config = dict(
    dataset='stained colorectal tissue patches (NCT-CRC-HE-100K)',
    targets=['tissue'],
    activation='swiglu',
    mlp_ratio=2.67,
    qk_norm=False,
    width=256,
    grad_clip=1.0,
    epochs=27.6,
    warmup_steps=650,
)
Rows from block 4, named by matrix and row number. Rows with one number belong to one neuron. Each number is 128 + 24 x the weight over its row's rms, rounded and kept within 0 to 255. All counts start at 0. Numbers have three digits each. After the name is the row's rms in percent of the matrix's.
# gate: MLP gate (model.blocks.4.mlp.gate.weight, 672x256), inputs 128-255
# fc1: MLP up (model.blocks.4.mlp.fc1.weight, 672x256), inputs 128-255
# fc2: MLP down (model.blocks.4.mlp.fc2.weight, 256x672, transposed), outputs 128-255
gate.224 106:127104163165143113146142144119147128174126114087118138107115102127161127113127135128127126097119153122097145124160125087139124165147133109086099086166136120140113119120114122172144177135150119146163163130174146094137110113139141123089150162124133154121142120122135114112147061144105112101084167154102151081150095100106127159152127121142144122102154150135146152136139130089063129060142
gate.225 091:109105100085164162136094138119114087113121125117124119139066131130126127149123092140111090148116161122146150164137144134094132152187094136121076102123119138163116159074099128134103131108169128160137134144140168111142157127144165144064119156088082163099183133149127116140154111103130114131107156118140169103147119144106094125150142077143140114124121107182134095133134148094115122111111
gate.226 120:161108130155136093144164115115128120197129132091113128108124100136136121091131120160118105127112159121112159124143136108128144167139158134069113125190134136127113132116145100145155166140122109131165163125149148108125084113133150132122124152122137165129130121110104119122118072130124091110106166137096121099153099113114124135160140138130133123107132143131154161127132150105058106084152
gate.227 118:162101130159134099137149109127128120184131137090117126106126108155130116087153114167138104107097177128111136118151141090126148155157149146078106119194135125135113148114139132157152162138138106124159172126144133107134099113119154134129133153118135145118132109114100141104123065119108100092107174131093136090178094096102136145156142138136146128116147137127165164137124134124057110081146
gate.228 112:160111142142132103146157130121131125203124151096122125109138104133136105096132108154142107113110158109106150121146147104138142167131153132055120118200122121135112147105143104149152165144143106121158175133138138118134093124123155132122131147098131149121146111116100119114130069141120102097112173140088111093161093094115121155139147131123135138116144152111140162135114158128055110078167
gate.229 111:134107161131131093136157131110136112204114152091132146089124093136140122100121113153134117117096155121119141136133125109124141157157153131050122111187140137139130142125126097155153180128130107124159171119142126110113094102124142121106143161103126131109130117118114114097149053145110086100098146147079145105178097083100137143171145123137123143104156147135145139113114158113082123071132
gate.230 096:169107135129167103139156127103118137158115136103141133108115099130113145105126106150119103128105181122110129144147140108127132160148142131061106063170130123126099125100153131157131157131172105135160150111119138106107107115131157118111115168121114153130149136112116136121142071132121098111118150149103137093160115086091131156168128107152161102128133160142145113151112138113041115106158
gate.231 080:132106121123124135143139091118143095163153136132150167128094121118072107068149096146151152141074161196122164128149128116161122136147152196127104102134103114169156170101150090111121160102139104147120130134111185101158137127131123102119161147126093103129164113089083136126132112137167114135088151148137091082112117116107166122181103107130135131118128155185145153163102124143129111134159
gate.232 090:131097122103181129104136113117122112176137161141162124128139160182146164135133130133127142105079125120151163100114117099148127157127102080094161079129128112139119095129146138117139106165143098150178132138128129109119155065086143139103168153124110117125151138143153104092170116138119110111132116121114163122138079113149115127122159121125133128125137162144132136105109141113125110089152
gate.233 095:151110114151136137135155095119140111179144098102129158118107089134142096101159117130184079120110141140136131091153152125152125156152159141097103116173132129172106147108141139123143165123149124093161170128142147089173131135119158147131174168139126129138157081088119120117119096144102139095102129153093137085130123122116135143179119168121132130089122139134154167164106115139084159108139
gate.234 096:178128103115113141141111097126161111131073108157170173084133098147103137145127127134140117110078123097106121096098114106095096121108149126143144115132122117156096107154126105121184132097117125114120111111108145064137113086107178115162116157144135105186107142140129112139117108148157134105117101157113132155104135145146102142120092165125137102130127147138128143123091107132075073119104
gate.235 089:143109154163106106165127129119149121179134105114116153132121148106158118125115092140102115095136160151148124151164113110136112144172142162080126126173170092129162130147085109129117131132101142145198148150115130124102116119110122117107118189117103126135141112094093156154095099178127122163145149122120115087126116115133128168132121125107128133131106166097158111102126124107119130071150
gate.236 096:122057125110131145175088120103127101133124109150128142143122168087157114134151087107137112111106162179130157126159140177138118116162113128128089110123148115151147158085100162120106105154153155139157144113144127099170169148150159149098111148107114147103191090101079137117155138129101125144151117120147151109122135161102118147134113104142160092123112119162140135121122115120149107083124
gate.237 119:158100134151149102134148095105127120195139138084126141113125117150133118090145116160127109103094160127113145129160128096133150166150142142073097117190136128145117121111132117147158166129140120131149179144141165097128093111140156130121136154106136149130141113112102124113123071148118098097106162141108116070181104097099117142148137137127145132121140147118152141137131155120068119093158
gate.238 113:146112149143137096141141105099145131168136143090136138111129091139143117090162110147155119096102162145114156119161152113130148146140150150086102108174114120136108145109153093147172171137124124123156184116152152103133092100131153121125138145105121137134143107097098132095135064148116080091119149129088110082166091073115134154154135126105168131117140140119150165123118154134070116081156
gate.239 097:104123129120122100139127123118133149137094202121142138092136090119159086119129086119190145112116169150141156133176140151120155130136143142084098123155126144110065162094173098134132171156107140126149151064120144134107094095151172132129122148110110137126133105106089140120152106147137066096112144133089087111155108097134122144173113111166135119103166161130130111156116159146106130094147
fc1.224 077:142112133118171115124133087143097126130137140166159142152118150133111135139143130127128112177133135140148171157116139174132144146119128102085105110131118175168178136117170134101111079147120143117159148120115093133104113095109138126179150139096096096137152148098126162090138114139125131138172096088098103096140102086127163089141157134136163137151143125178149130084115101143144130120092
fc1.225 129:118151102110156115117144142141092137116142161166155084166102156125155142097115120126061142149145124156154166164149134151168204151150132138110137119106145158139138127111143159117131113187112109143138118118121122151098116127117140134140103121123099107121141147111135182105129154111131095164131130094144092135136083124138139094142144127157122130141114143159135121119122093132134145130182
fc1.226 050:115127145124156110114153171147100130104118142071107115142121098145091131125151155094107129126145121124117172151136125114107170201096131140132125158102118151142107099125174129142126154161147150110103141117143189127165147130156115154101135108134122152146114118123147123124134130140098127127124163091133112109196105110125111136147135112111098166132109086160141085154140203177147131170116
fc1.227 056:172144128115103144147126114078130153108158117117128104104095150117119107128147152159113172115130160114091117124145138130116155051132118136134116147156132142113113125140121120147135100082163112134117101102117145125123113094089103106152111095121133153132145135081131132154070160133148096101155128142119124141147145136133121098149168125076157108137121156135120174161150125166125090137104
fc1.228 047:136135115172142098132129169094141147140143110150146164074170171095147140101132136123099131108128126147111067103149128154171094102118126128134175141134144090115128128137141172132140114092137109142139138143078074123098139175109158150141113140173154141163115117084087143093153113100153154123116113150144127110123168090133132140123100144116157143176121122142144087122138085126141130131137
fc1.229 067:140161120135128139134123080170116134137166106105103101143133147144097122165126152119129124148149166091089118128170160106105113145101148139150088155129128124102123148107119120122091112127095159083155120160150136148180158163193121131117133087152143151156137124115123087148100168131135181104135150122154119105097156133146106119101112120120120144152098136104160129169152127115158138139112
fc1.230 074:096138089173097162158123127191142099107114096114093102131152114109131118118108174155123126155142086098119110126145105099139141134090105115108148150120109104128124157155105127103098137103134127131142135180154140112165138167155101083153107147144165141140132132160152063139091132107127128133091133128121148149099136146106138064123100153150087104135145103098128127123139117089147149149118
fc1.231 106:187112143155143112122120121082118117111108092119114153150127126129078138167135134126142121134156150121123104122136122125119088075143104120128047097127126127137115146128148141139156107135114164117124184111166122125153157149112120100179144092129098106143116071125117122103094113179117121107157159182114128153131137120107148138116120129110156115129130113109150181123105105143144174132125
fc1.232 099:119137143178135116098142134131110116132101120122096116144154121146110142133132173117123106101147124076140096083114094111137096174127140079135157119095103071142148091153121162129111114154102154123148147182173098141115148133135142152129141136159126133093116142172173108088160115141099163128142132129124173154100104143130133151102115146140140149092108116100149127111147123098129137100135
fc1.233 106:122131185111165110098132169097098161091126148164161148146122171150147169136078148130106152139154145117122136145126077097116127130102117095119117080096136121106134083163140123159121092123132099167118145134131134126069117113089108085109116123122098095142120193164145134092144111131103091127173115139113151147123119115121120097109135114132181096185145170155125102096110103081133137113129
fc1.234 139:172128118139133152094149075112122135134133075099156153111087117152092145122175126183137174129105124131146159099093130096129140116165150160125128147135153153148123110125107119141172180110135132110113118096098158097140090080117126116146159136134122112138108099115097151136095114143126148082134117173092096142103145137152106138175129134101099162128125125154124181159134132142104098137126
fc1.235 087:089091142092100134121083159142147166143119166137155114106118108137085107106114114081149152135104128122156147143123145129139161142083080110147162151152098133134121134122149129142111139120152147111118085095124138133154169099164149107112142102095125157090134128136164103105157169098133109119095130092122133148126111110110129126142147120178136113139155154138068077131141150105120135097141
fc1.236 128:112135143129077143141126113149150132118103123120117150104158088129108111150144122107197097109125134121109137115124139133070087134119143147174126150154100106175106155136140098137138150098144150101064122101118142105165130122148173127112139145105158165119124097156118069180145134113111142115064112143133151125116155148119107168140110138089138128090141084108112132125106149126106146127036
fc1.237 049:151105144145100099162111147163137157140142141130133114128136110142140078113184110141173129156122137149113126124095098085129085121124129167158136121129113139137137145145140079132157174042130123137104155133110113144135128104099144162093098141133120132133153091137152111166121140114160118148155155123122081089118156139163114095091147126107154145144090117074137106139127139143136090126117
fc1.238 062:131080137132099129117108094112165134135143136115148141126122139102138119132180075137132161096114093175142134121144120092115144118130084160147158125124154126129105127150100119125150182167115149168122176141126186109099124121085083149151111118138148137117143127107130119091108136130203125085110089139152104137126163137128111152143135117127120116154135103157093107080146114124148079125113
fc1.239 120:100138129152123171133129123129108129149156077093160129136110165154108140125119180157075128124153123105119119106095115107137117151142143119122105132130119131159165129172080169148159126108114120124125113146168147102168132124108107104138157134141139131114132148152145119144117133121079140146116172121142150154098143147103119105126176155103116148117085112151125168082128121092121169122120
fc2.224 082:132136122095135127125118166118126151106146124167157148165108136121094123115119145112119142150109153138123124114089149150147106068103140125164124099108105128130094131125111130089135061114141116114098094092130112131145157104141156136091137107122091102145114094109140127173116166143162160125167103128125120161105120154154146090091112100129119096172106177128168127142093143150163079163149
fc2.225 132:107132165148106122145134084115160150117169146118108146124148122118136112142176130113167135139140159158092131135131136152092091088083160177140153137147145139101153124159173097113118129096144094113118113127062157136142088132148100105144127131146175152187109130090100164148149100113118157101134083139110067120170151123110142115158122132088107115166124154139199121164103161140151133139117
fc2.226 051:167112129151084137093148142154110134142114098155142144154153138116095131133129157156165117139134094102155073101097151129101097122131108130183135111098127149135132159089128170141123095117161140163146122103191148067152142139114115115117093154113137135130125137154147104113121115139126140119103130139111176139064126156078120105186137107143174078145139127157129129147070114076149145128124
fc2.227 055:142134156057093147152101099143161075161148106135114102179105140149078123150173119148090162113123145133143129125136149126186100095144091134133102139129093120145150164150076081137128110109155146153150102137140133142186110137119121095138155152109093124121110114107093117150130128171118136130154132127102102140074122114171127142154152116115129106121152167120093194144100150146145109126123
fc2.228 046:097150110124143172156110129115185120110137115147098110079135091086145128143143115088129099079101135104117131154151121129092144138124149089144100155121115099107126144130128126087136132097128127125140145124140110199146157125131114121147150073134111145099168113091120157130144134092106121126115103140158096183174134121116166131090122189157125113131138134151168143091167121132105142097122
fc2.229 074:122131114149140111102134124113168132135146115125105151099105121113130201114118099141118115152122144102148144137140148132137160193145121118103182105116168112118102119137115109169128147130149115102156135146071123110137110142096120109092123150153178137159124135102119118104136079123101115112115104124108160081132137119101089155168134140130136067122144130126108125141097140077107128122141
fc2.230 071:088142130129163107096111123125128112101099131118109120095144130104176163186111118108086108101135115119107131126155113103102133167103143099156143114117165105103133108161083112128151161128091130142183153192138145174098143132121094138170109101199162134143118143115141130108133093120143140128114114129160139114137094078126118146126121132137086146134161089134173142102157118055144114128133
fc2.231 101:111157133125154156109123107126125111106123156121119090101115108189145154140118119146108119131162124117152137147184143102104140164156111111092079114138128141104097126137122106142129168151115104144158130156136166136122118121108114143126158096127125131145142172165158116119126085122143140110117142123093133087202106072170101099128151100144097138142155137122112129127156142113096122095130
fc2.232 099:118100134091140142131118067160098162082168140130136134152093156143095108119137097147123115123172185146142163185168160148102133109178092189149104125134155158116149133069165130111088118142162123113111116129091188139094117116129140117061093123117108171140138151093123167156132133108131132119167137103149084083135155131144129141144133076125172074118137104117135105118121156135126128135125
fc2.233 105:180111088141122120134151126101136093122089114145117133112199145132159136110149121151150132065123072127089106101106134131128133132104163118114164140103123146094142085119116184154147133154082128114143151141140113146111095151099114144169114154137155101118131148157107127102124142116135107111127137116126118165160112160102123123104139154183129152115117116131099135103168105145131109101148
fc2.234 136:094111128132113107124137122140095152125109104119097172130126089110146151114083119102085113140129122133109169174149160121118175157153120147166099168147130112169148140154115129124158200166095174120123139134142153130123142144144094116125108119127142147103135115092110151116108153123128136164100142134145110127102135104097130149143113136147103083129165084108116133122143143112104139133143
fc2.235 089:094130076127129137119128130152111172137144132107114101106142143146137100113125127110147131146125122149124137121119120113159151135093135167110110152142117130120118096139139150095152156137124151109109101126085170157105152146182117142147133105158153165123118117123173141179099202091155160161134134129174099148126146166111097121127109122135084117125093111151148114157144146145128078161109
fc2.236 138:165130052088142153116094128141137096116110101117101075108113148141094144136115129181111123147107089114162110139106162110126159139159093116110140137110128131116119144083070153129113151123120128129111150149108113152145160142135125135142116117127104149070138110148137099126121153123150115141123151132159160139108142155129138153126151129177100144085144095123063162139162115148115083144093
fc2.237 049:129142132083113136138085086141152163133142128109085061132154136131118097139160117116174097114126102113176132188112148149119114143111130181099089153132060147140142137128153078106111141115157141141139114153093141137148110129166127138116137129068097123162123149161112094155139117140118119114135149120142089127155099115120148113138163124149170131150135117115105113119163137178116115133136
fc2.238 064:115127137101148120155123136129157118166093136128148109092145136137142110160095112103121157084121092125149131147125144126167114116121139095078140165145113134096131128118086088091133143147107136128141100144133117159109132120136086143087134139146126137086112107094118097136133130144110122123161099136110140100144139123149077120109132119139108155102145154116126142099158126144150072134145
fc2.239 116:084094103090145117154140133146162098145067176138112130096131129134139096122120049108165119113144129139062150135150153132173114146157172127157104120150107123137118138113141133138130140158164109102137140164103126156152114101149129149092139184120084171093145129129095147136175120109151098141123092135140119080143145137115106103142124087130129151122148122132132112130101134133102126138140