From a checkpoint of a small image classifier.
Model: 6.3M parameters, 24-pixel images, arch vit, norm layernorm, activation swiglu, layers 8, width 256.
Training: adamw at rate 0.0019, batches of 192.
Data: trained on stained colorectal tissue patches (NCT-CRC-HE-100K), 90422 training examples, 27.6 epochs.
Rows from block 3 of a small image classifier, named by matrix and row number. Rows with one number belong to one neuron. Each number is 128 + 32 x the weight over its row's rms, rounded and kept within 0 to 255. All counts start at 0.
After each neuron's rows are labels from the 100 images, of 14976, where the neuron reaches its largest size: "top examples" is what is common among them. Only what is clearly more common there than usual is listed. The data: stained colorectal tissue patches (NCT-CRC-HE-100K).
# gate: MLP gate (model.blocks.3.mlp.gate.weight, 672x256), inputs 0-127
# fc1: MLP up (model.blocks.3.mlp.fc1.weight, 672x256), inputs 0-127
# fc2: MLP down (model.blocks.3.mlp.fc2.weight, 256x672, transposed), outputs 0-127

gate.603 [ 97 145 112 131 121 121 149 134 162 135 152 137 125 114 145  92 155 143 148 146  99 121 177 101 128 161 108 105  99 179  66 121 161 122 126 130 130  71 214  87 150 187 154 148 102 156 119 161 128  93 113 216 145 123 132 149  91 151 143 102  95  95  19 155 108  66 151 133 128 112 141 176  50 140 142 117  89 139 121 106 133  91 115 108  98 134 102  82  77 106 120 103 118 122 139 127 151 166 141  60 105 128 141 150 116 130 124 145 155 182 115 150 130 134 131 131 134 172 189 140 138 105  96 125 172 162  83  95]
fc1.603 [114 139 152 105 133 144  80 113 120  84  60  76 129 130 116 128  74 115  81 163 126 212 110 175 111 104  90 139 136  91 197 123  94 154 138 105 175 132  58 164 111 138 136 110 185 115 136 128 101 107 147 121  61 181 135 152 193  87 124  97 163 155 149  88 182 134  83 143  95  92 158 157 151  89 105 133 180 164 124 162  51 187 129 117 170 150 162 171 151 177 145 157  97 141  79 184 101 121 104 168 183 108 141 132 109  93 110 112 124  96 189  88 147 148 104 169  96 114 118 109 185 135 113 114 113 108 161 137]
fc2.603 [110 140 127 122 139 199 214 107 159 164 153 136  99 127  80  94 169  81 189 138 145 110 207 129 113 136 123 136 128 138 120 141  69 110 103 129 179 126 176 105 173 195 105 134  97 146  88 106 124 121  78 175 119 145 146 155  94 152 127 116  81  80  90 141 118 108 130 125 116 135 164 128 129 130 128 125  96 154 147 156 133 164 109  80  58 155 140 128 110  82 128 164 130 103  85  81 133 104 175  87 102 159 148 141 139 149 135 175 128 201  62 132  88 120 136 109 180 134 138 173  51 140 140 133 115 167  67 131]
top examples: tissue: tumour epithelium

gate.164 [184 171  86 166  92 139 102 138  76 109 166 140 145 153 162  99  93 126 164  96 197  94  57 152 164 122 156 176  96 108 104  67 177 147 157  77 111 167  97 146  81 103  69 120  92 123 163 134 111  75 113 104 114 136 135 116  95 174 105 185 128 135 159 144 106 158 105 128 120 133 112 117 107 157 121 122 131 131  72 104 135 142  88 109 131 169 126  89 141 176 156 101 156 130 151  90 101 154 131  77 123 110 141 128 206 160 110 139 125 122 117 183 140 130 202 116 202 105  95  76 131 175 156  69 135 143 147  90]
fc1.164 [161 145 117 120  98 119 140 156 116 161 168 129 135 130 159 130 100 138  62 140  54 149  93 126 152 109 132 154  92 140 151 174 178 149 149 154  84 124 102  89 150 100 155 185 125 158 157 153 119  99 122  84 171 179 213  96 163  99 154 173 129 127 126 143 163 106 134 206 140  89 147 109  90 104 179 157  72 126 169 169 133  99 115 144 119 131  95  96  91 103 107  81 144 191 148 139 158 126 106 169 135 153 160 132  87  95 164  73 116 153 123  78 165 134 103 108 126 120 100 152  88 120  82 110 119  86 172 115]
fc2.164 [171 183  78 208 129 128 137 176 113 101 120 126 115  96 108 111  88  71 172 105  97 118  80 136  82 153 118 153  97 166 125  99  80 139  96 156  93 188  86 116 109 128 127 129 167  73 157 120 121 123  92 177 132 157 158 142 127 167 147 106 180 152 123 133 134 109 108 146 129  95  95 166  64 154 130 131 161 165 130 150 123  99  84 137 107 188 144 158 101 120 168 204 116 136 105  83 121 141 135  99  95  93 157 117 140 126 129 165 198 135 115 196 147 164 115 117 133 186 166 113  83 142 138 132 140 101 128 134]
top examples: tissue: mucus

gate.163 [123  84  73  94  89 104  65 202 166 154 172 123 122 101 203  72 141 153 139 150 122 106 136 165 124 138 173 136 111 113 126 127 131 191 118 147 102  70 115  94 142 130 142 145 102 113 151 169 176  99 179 161 138  89 111 154  78 125 111 133 124 108 134 145  85 100 131 117  83  98 149 102 107 155  97  76 105 159 105  89 113  84  94  98  99 119  52 147  70 126 152  28  98 159 123 132 140 103 188 116 108 118 122  86 162 151 132 150 136 133 100 136 134 152 163 119 124 161 118 148  72 131 115 150 190 166  78 150]
fc1.163 [122 126  54 116  45  57 161 166 175 190 193 165 116 132  50 135 100 106 112 151 130 124 145 155 182 144 111  72 151 147 106 111 136 123  36 173  63 133 140 107 222 155 104 115 110 131 115 134 121  93 118 163 164 141  72 106  68 136 153 122 113 121  80 109  60  88 161 180 162 125 112 163  93 105  92  99 124 157 106  98 117 100 117 153 113 156  79 109 119  91 137  57 146 134 154 150 148 202 169  89 124 138 161 129 129 139 116 134  92 203 112 193 107 109 163  75 110 165 159 128 108  68  84 149 153  97  77 133]
fc2.163 [147 130 168 116 114 104  87 139  90 130 167 106 137 167 162 113 126 179 108 148 146 158  72 119 156 131 129 115 118 103  92 113 206 149 147 103 119 133 132 148 129 121 131 107  97 151 149 128 122 164 160  48 165 114 145 113 170 115 145 157  53 148 136 134 190 128 101 152 168 167 136 113 107  84 158 144 163 173 136 136 102 131 148 128 172 101 135 114 161 235 132  79 113 147 145 151 105 109  92 158 186 139 135 107 100 118 198  69  87  74  95 109 150 116 133 160 117  68 111 134 155 169  86 109 100  66 170  94]
top examples: tissue: tumour epithelium

gate.207 [129 186  67 144  91 133  79 117  97 124 174 160 172 171 191 115 128 145 158 116 195  78  94 149 152  98 183 176 117 102  93  96 175 174 165  79 112 139 134 127 109 101  93 129 117 127 136 123 142 104 114 108 148 100 143 115  98 116 147 162 137 105 155 165 120 146 137 129 110 145 135 111 123 151 137 110 123 118  85  85 149 122 135 130 145 156 111 138 132 177 135  80 185 119 127  83  77 149 131  77 121 108 119 139 179 150 121 101 124 116 117 140 135 151 206  88 188  90  97  65 102 152 162  63 133 108 123  91]
fc1.207 [ 98 184 122 126 130 127 106 107 151 163 165 191 155 131 154 170 142 104 115 123 131  42 169 149 121 179 139 128  99 102 159 203 172 172 103 160  88 128 169  74 148 117 136  98 122 161 117 176 168 117 162 121 151 127 115 110  93 126 147 159  95 100 171 128 137 132 121 135  76 117 139 153 146 118  94 110 104  79 129  78 108  64 128 130 115 106  74 171  86 111 110  99 132 100 141 133 178 149 161 116 103 171 128 161 101  74 120 166 117 167 116 115 207  79 135  64  64 144 104 106 142  96 159 149 156 157 133 103]
fc2.207 [135  79  96  95  80 102 157 173 136 156 110 162  76 172 136  83 124 138 174 113 116 107 123 142 131 131  91 163  71 113 153 140 102 131  87 174 114  89  80  94 148 169  93 149 112  92 118 147 125  76 110 128 114 111 166 209 120 175 111 140 129  99 126 134  36 103 139  68 119 135 108 137  73 134 117 194 162  70 116 130 175 157 136  98  86 141 163 144  49 127 142 156  97 135 136 134 151  85 105 139  83 147 165 108 145 162 123 146 103 163 108 163 152  89 128 147 144 151 124  77 122 169 109 126 134 138  92 132]
top examples: tissue: tumour epithelium

gate.365 [108 153 100 142 118 146  94 132 129 120 143 110 165 151  89 108 132 153 167 153 135 145 138 172 154 110 112 118  67 171  95 135 114 111 100  96 136 120 163 109 146 135  90  60 115 149 134 137 104 142 103  97 115 140 145 143 131 122 180 105  89 137 111 142 134 118 139 134 150 115 132 166 128 120 124  74 140 184 138 106 159 120 146 134 145 145  95 131 130 167 128 109  92 116 118  95  38 166 101  82 132 118  76 112 151 198 137 163 142  72 142 182 141 215 144 143 152 104 182 106 147 134 153 107 118 160 160  88]
fc1.365 [160 128 109 142  94 100 187 119 107 155 160 203 142 105 179 144 148 107 142  78 162  74 103  97 126 129 188 153 180  95 149 108 165 143 145 136  96  94 108 131 126  94 125 157 125 132 159 142 169  91 180 138 117  95  77 135  89 133  86 187 149  77 168  98 114 167 119 129 109 141  94  67 124 183 154 188 107  81  95 130 118 156  93 127 103  98 139 141 136  98 115 104 162 113 163 127 158 112 160 169 129 142 150 122 161 119  91  88  73 177 111 118  91  89 150 130 151 110  61 131  82 115  86 120 151  93  85 119]
fc2.365 [129 164  96  94 119 146 159 161 181 124 124 119 108 201 104 142 131 171 159 205  94 174 160 105 159  79 101 122 152 144 128 131  65 108 115 159 129 121 155 109 182 192 120 105 159 109 103  79  82 115  57  92 169 149 108 117 122  97 150  78 128 134  97 132  83 104 216 133 158  98 137 181 160  68  71 139 149 162 118 164 121 180 170 154  81 163 115 140 162 131 159 143 161 114 193 153 107 144 130 131 145 145  78 111 121 118 137 137 123 114 145 124  92 123 156 143 129 162 197 117 121  98 108 135 113 131 124 180]
top examples: tissue: tumour epithelium

gate.44 [137  79  85 127  64 123 137 171 119 121 161 169 149 130 141 121  93 135 127  87 131  94 137 124 173 105 161 116 123 118 111 128 135 147 110 128  96  81 138 116  68 105  96 156  93 138 178 123 157  49  80 118 102 140  84 106 107 173 147 185 137 144  97 133  96 154 118  97  91  81 127  79  57 147 160 186 106 130 127 112 140 123 133 151 111 142 113 125 106 100 124  94 150 163 140  75 126 127 146 108 100  46 138 150 167 155 122 160 119 141 102 152 121 158 170  99 162 134  86  91 118 121 143 110 168  93 124 110]
fc1.44 [133 140 161 118 156 114 143  85  87 106  94 115 112 123 132 105 161 106 168 115 163  77 127 125 125 169 177 155 133 129 106 112 111 125 150  86 150 148 124 141 142  94 144  92 138 101 104 138 108 148 186 188 163 102  69 191  85 113  87 105 113  58 162 133 145 153 148 108 144 174 103 116 156 176 122 124 165  74  81 123 128 174 116  85 106 116 173 175 128 146 117 115 155  67 159 126 111 124 128 141 126 146 121 127 162 142  69 129 122 102 142 132  73 116 159 103 191  78 157 173 105 146 123 122  81 181  72  85]
fc2.44 [138  89 173 132 129 132 159  85  92 133 110 114  99 103  80 132 135  44 179  88 174 104 108 108 150 128 152 168  72 134 157 120 163  53 117 116 149 127 113 143 114 127 116 118  75  77 185 149  93 110 122 150  72 158 139 166 123 170 160 134 129 123 120  90  98 144 108 106 137 156  73  79 141 147 109 233 137 150 135 166 174 195 153 151 104 139 148 122 110 100 186 187  86 103 124  86 118 143  98 103 100  99 124 147 171 156  70 193 119 128 121 154 135 102 127 136 174 104 107 172 144 126 141 164  87 112 133 151]
top examples: tissue: tumour epithelium; tissue: normal colon mucosa

gate.180 [143 159 121 125 103 176  81 156 114  79  80  95 163 126 135  93 127 139 133 164  84 171  79 183 110 132  89 152 113  80 189 109 141 111 133 180 164 131  76  83 123 124 129 143 136 129 149 115 123 118 123 141 122 181 177 150 159 122 113 116 172 143  90 111 132  69  57 114 112 130 171 199 149 129 125  80 162 158 141 158 125 138 121  95 112 146 138 194 114 121 162 128  68 164  51 115 113  84 135 131 149  77 147  73 129  96 145  75  88 105 147  87 176 124 110 203 138 154 110 103  99 160  71  81 142 124 158 135]
fc1.180 [124  74 121 142 131 155 101 158 136 121 129  75 118 128 141 118 147 159 190 139 114 171 129  94 102  93  80 137  76 131 133 194  61  85 165 133 160  69 139 121 111 139 125 100 110 150 120 118 158 106 156 105  40 127 158 173 154  94 169  96 141 128  73 118 121 102 101 103  73  83 163 138 153 115 139 144 109 170 152 153 177 140 142 107 114 127 136 120  78 139 143 120  81 137  95  98  51 105  96 130 119 128  63  87 124 173 156 158 125  88 139 122 116 164 110 225 146 112 129 149 144 135 117 127 124 152 140 111]
fc2.180 [183 154 113 129 128 111  72 100 101 124 119 133  89 148 117 152  56 126  85 156 168 146 105 133 140 116 124 156 173 148 171  82 157 115  81  43 111 185 116 143 159 128 100 127 169 129 111  86  86 122 108 135 134 159  92 106 119 134  77 113 138 119 165 131 126 153 137 152 156 143 130 141 125 127 133 136 175 111  86 120  84 166 100 122 144 151 166  89 133 174  89 165 144  74 140 201 155 163 195 150 159 117 147 178 112  81 141  76 143 129 173 169  90  69 125 128  97 113  97 119 191 143 139  98  61 105 145 100]
top examples: tissue: tumour epithelium; tissue: normal colon mucosa

gate.38 [154 200  76 139  92 115 156  90 112 140 168 232 164 136 104 193  90 103 107 146 178 111  95 123 157 141 124 107  90 118 153 133 183 142  92 123  89 198 123 156 157 107 105 143 143 134 147 141  77 104  99 104  66 132 122  83 121 129 155 175 131 165 139 117 144 152 149 162 183 116 112 107 129 132 108 113 186 133 135 120 125  86 180 192 165 182  92  99 144 128 150 114 112 141 151 136 143 176 105  83 144 105 163 147 129 139 125 145 116 148 139 173 153 117 166  94 134 120 139  59 119 123 132 141 125 101 143 144]
fc1.38 [123 165 168  46 157 182  79 114 144 112  65  81  94 119 179  95 142 105 162 151 117 127 144 131  47 134 151 169 189 130 149 105 163 158 145 120 165 110 119 125 145 171 169 110 133 105  99  91  89 146 117 118 154 133 174 142 127 118  52 123 112 117 185 120 112 135  81  99 109 130 193 145 148 126 114  79 106 119  88 162  83 147  79  80 111 104 147 174 133 125 129 164 128  97  88 156 159 116 175 137 203 157 140 106 155  65 107 125 132  67 107  50 164 103 108 128 146 152 116 187 116 140 130 137 146 174 140 134]
fc2.38 [ 90 103 125 161 125 166 106 117 113  83 144 137 112 192 132 162  72 100  72 156 121 168 140 114  98 102  47 143 172 117 164 178 141 187 109 174 131 123 115  35 115 116 148 136 135 119 114 152 133 122 159 145 119 135 172 134 124  96 201 157 137 147 128 155 179 120  82 170  94 146 124 136 157 129 109 132 113 121 148 148 107 135 193 155 170 116  63 143 162 155 100 129 128 142 103 121 151 152 179 127  68 172  82 156 105 108 108 141 158  74  92 121 163  53 129 142  77 107 110 111 111 117 142 126 136 101 115 155]
top examples: tissue: tumour epithelium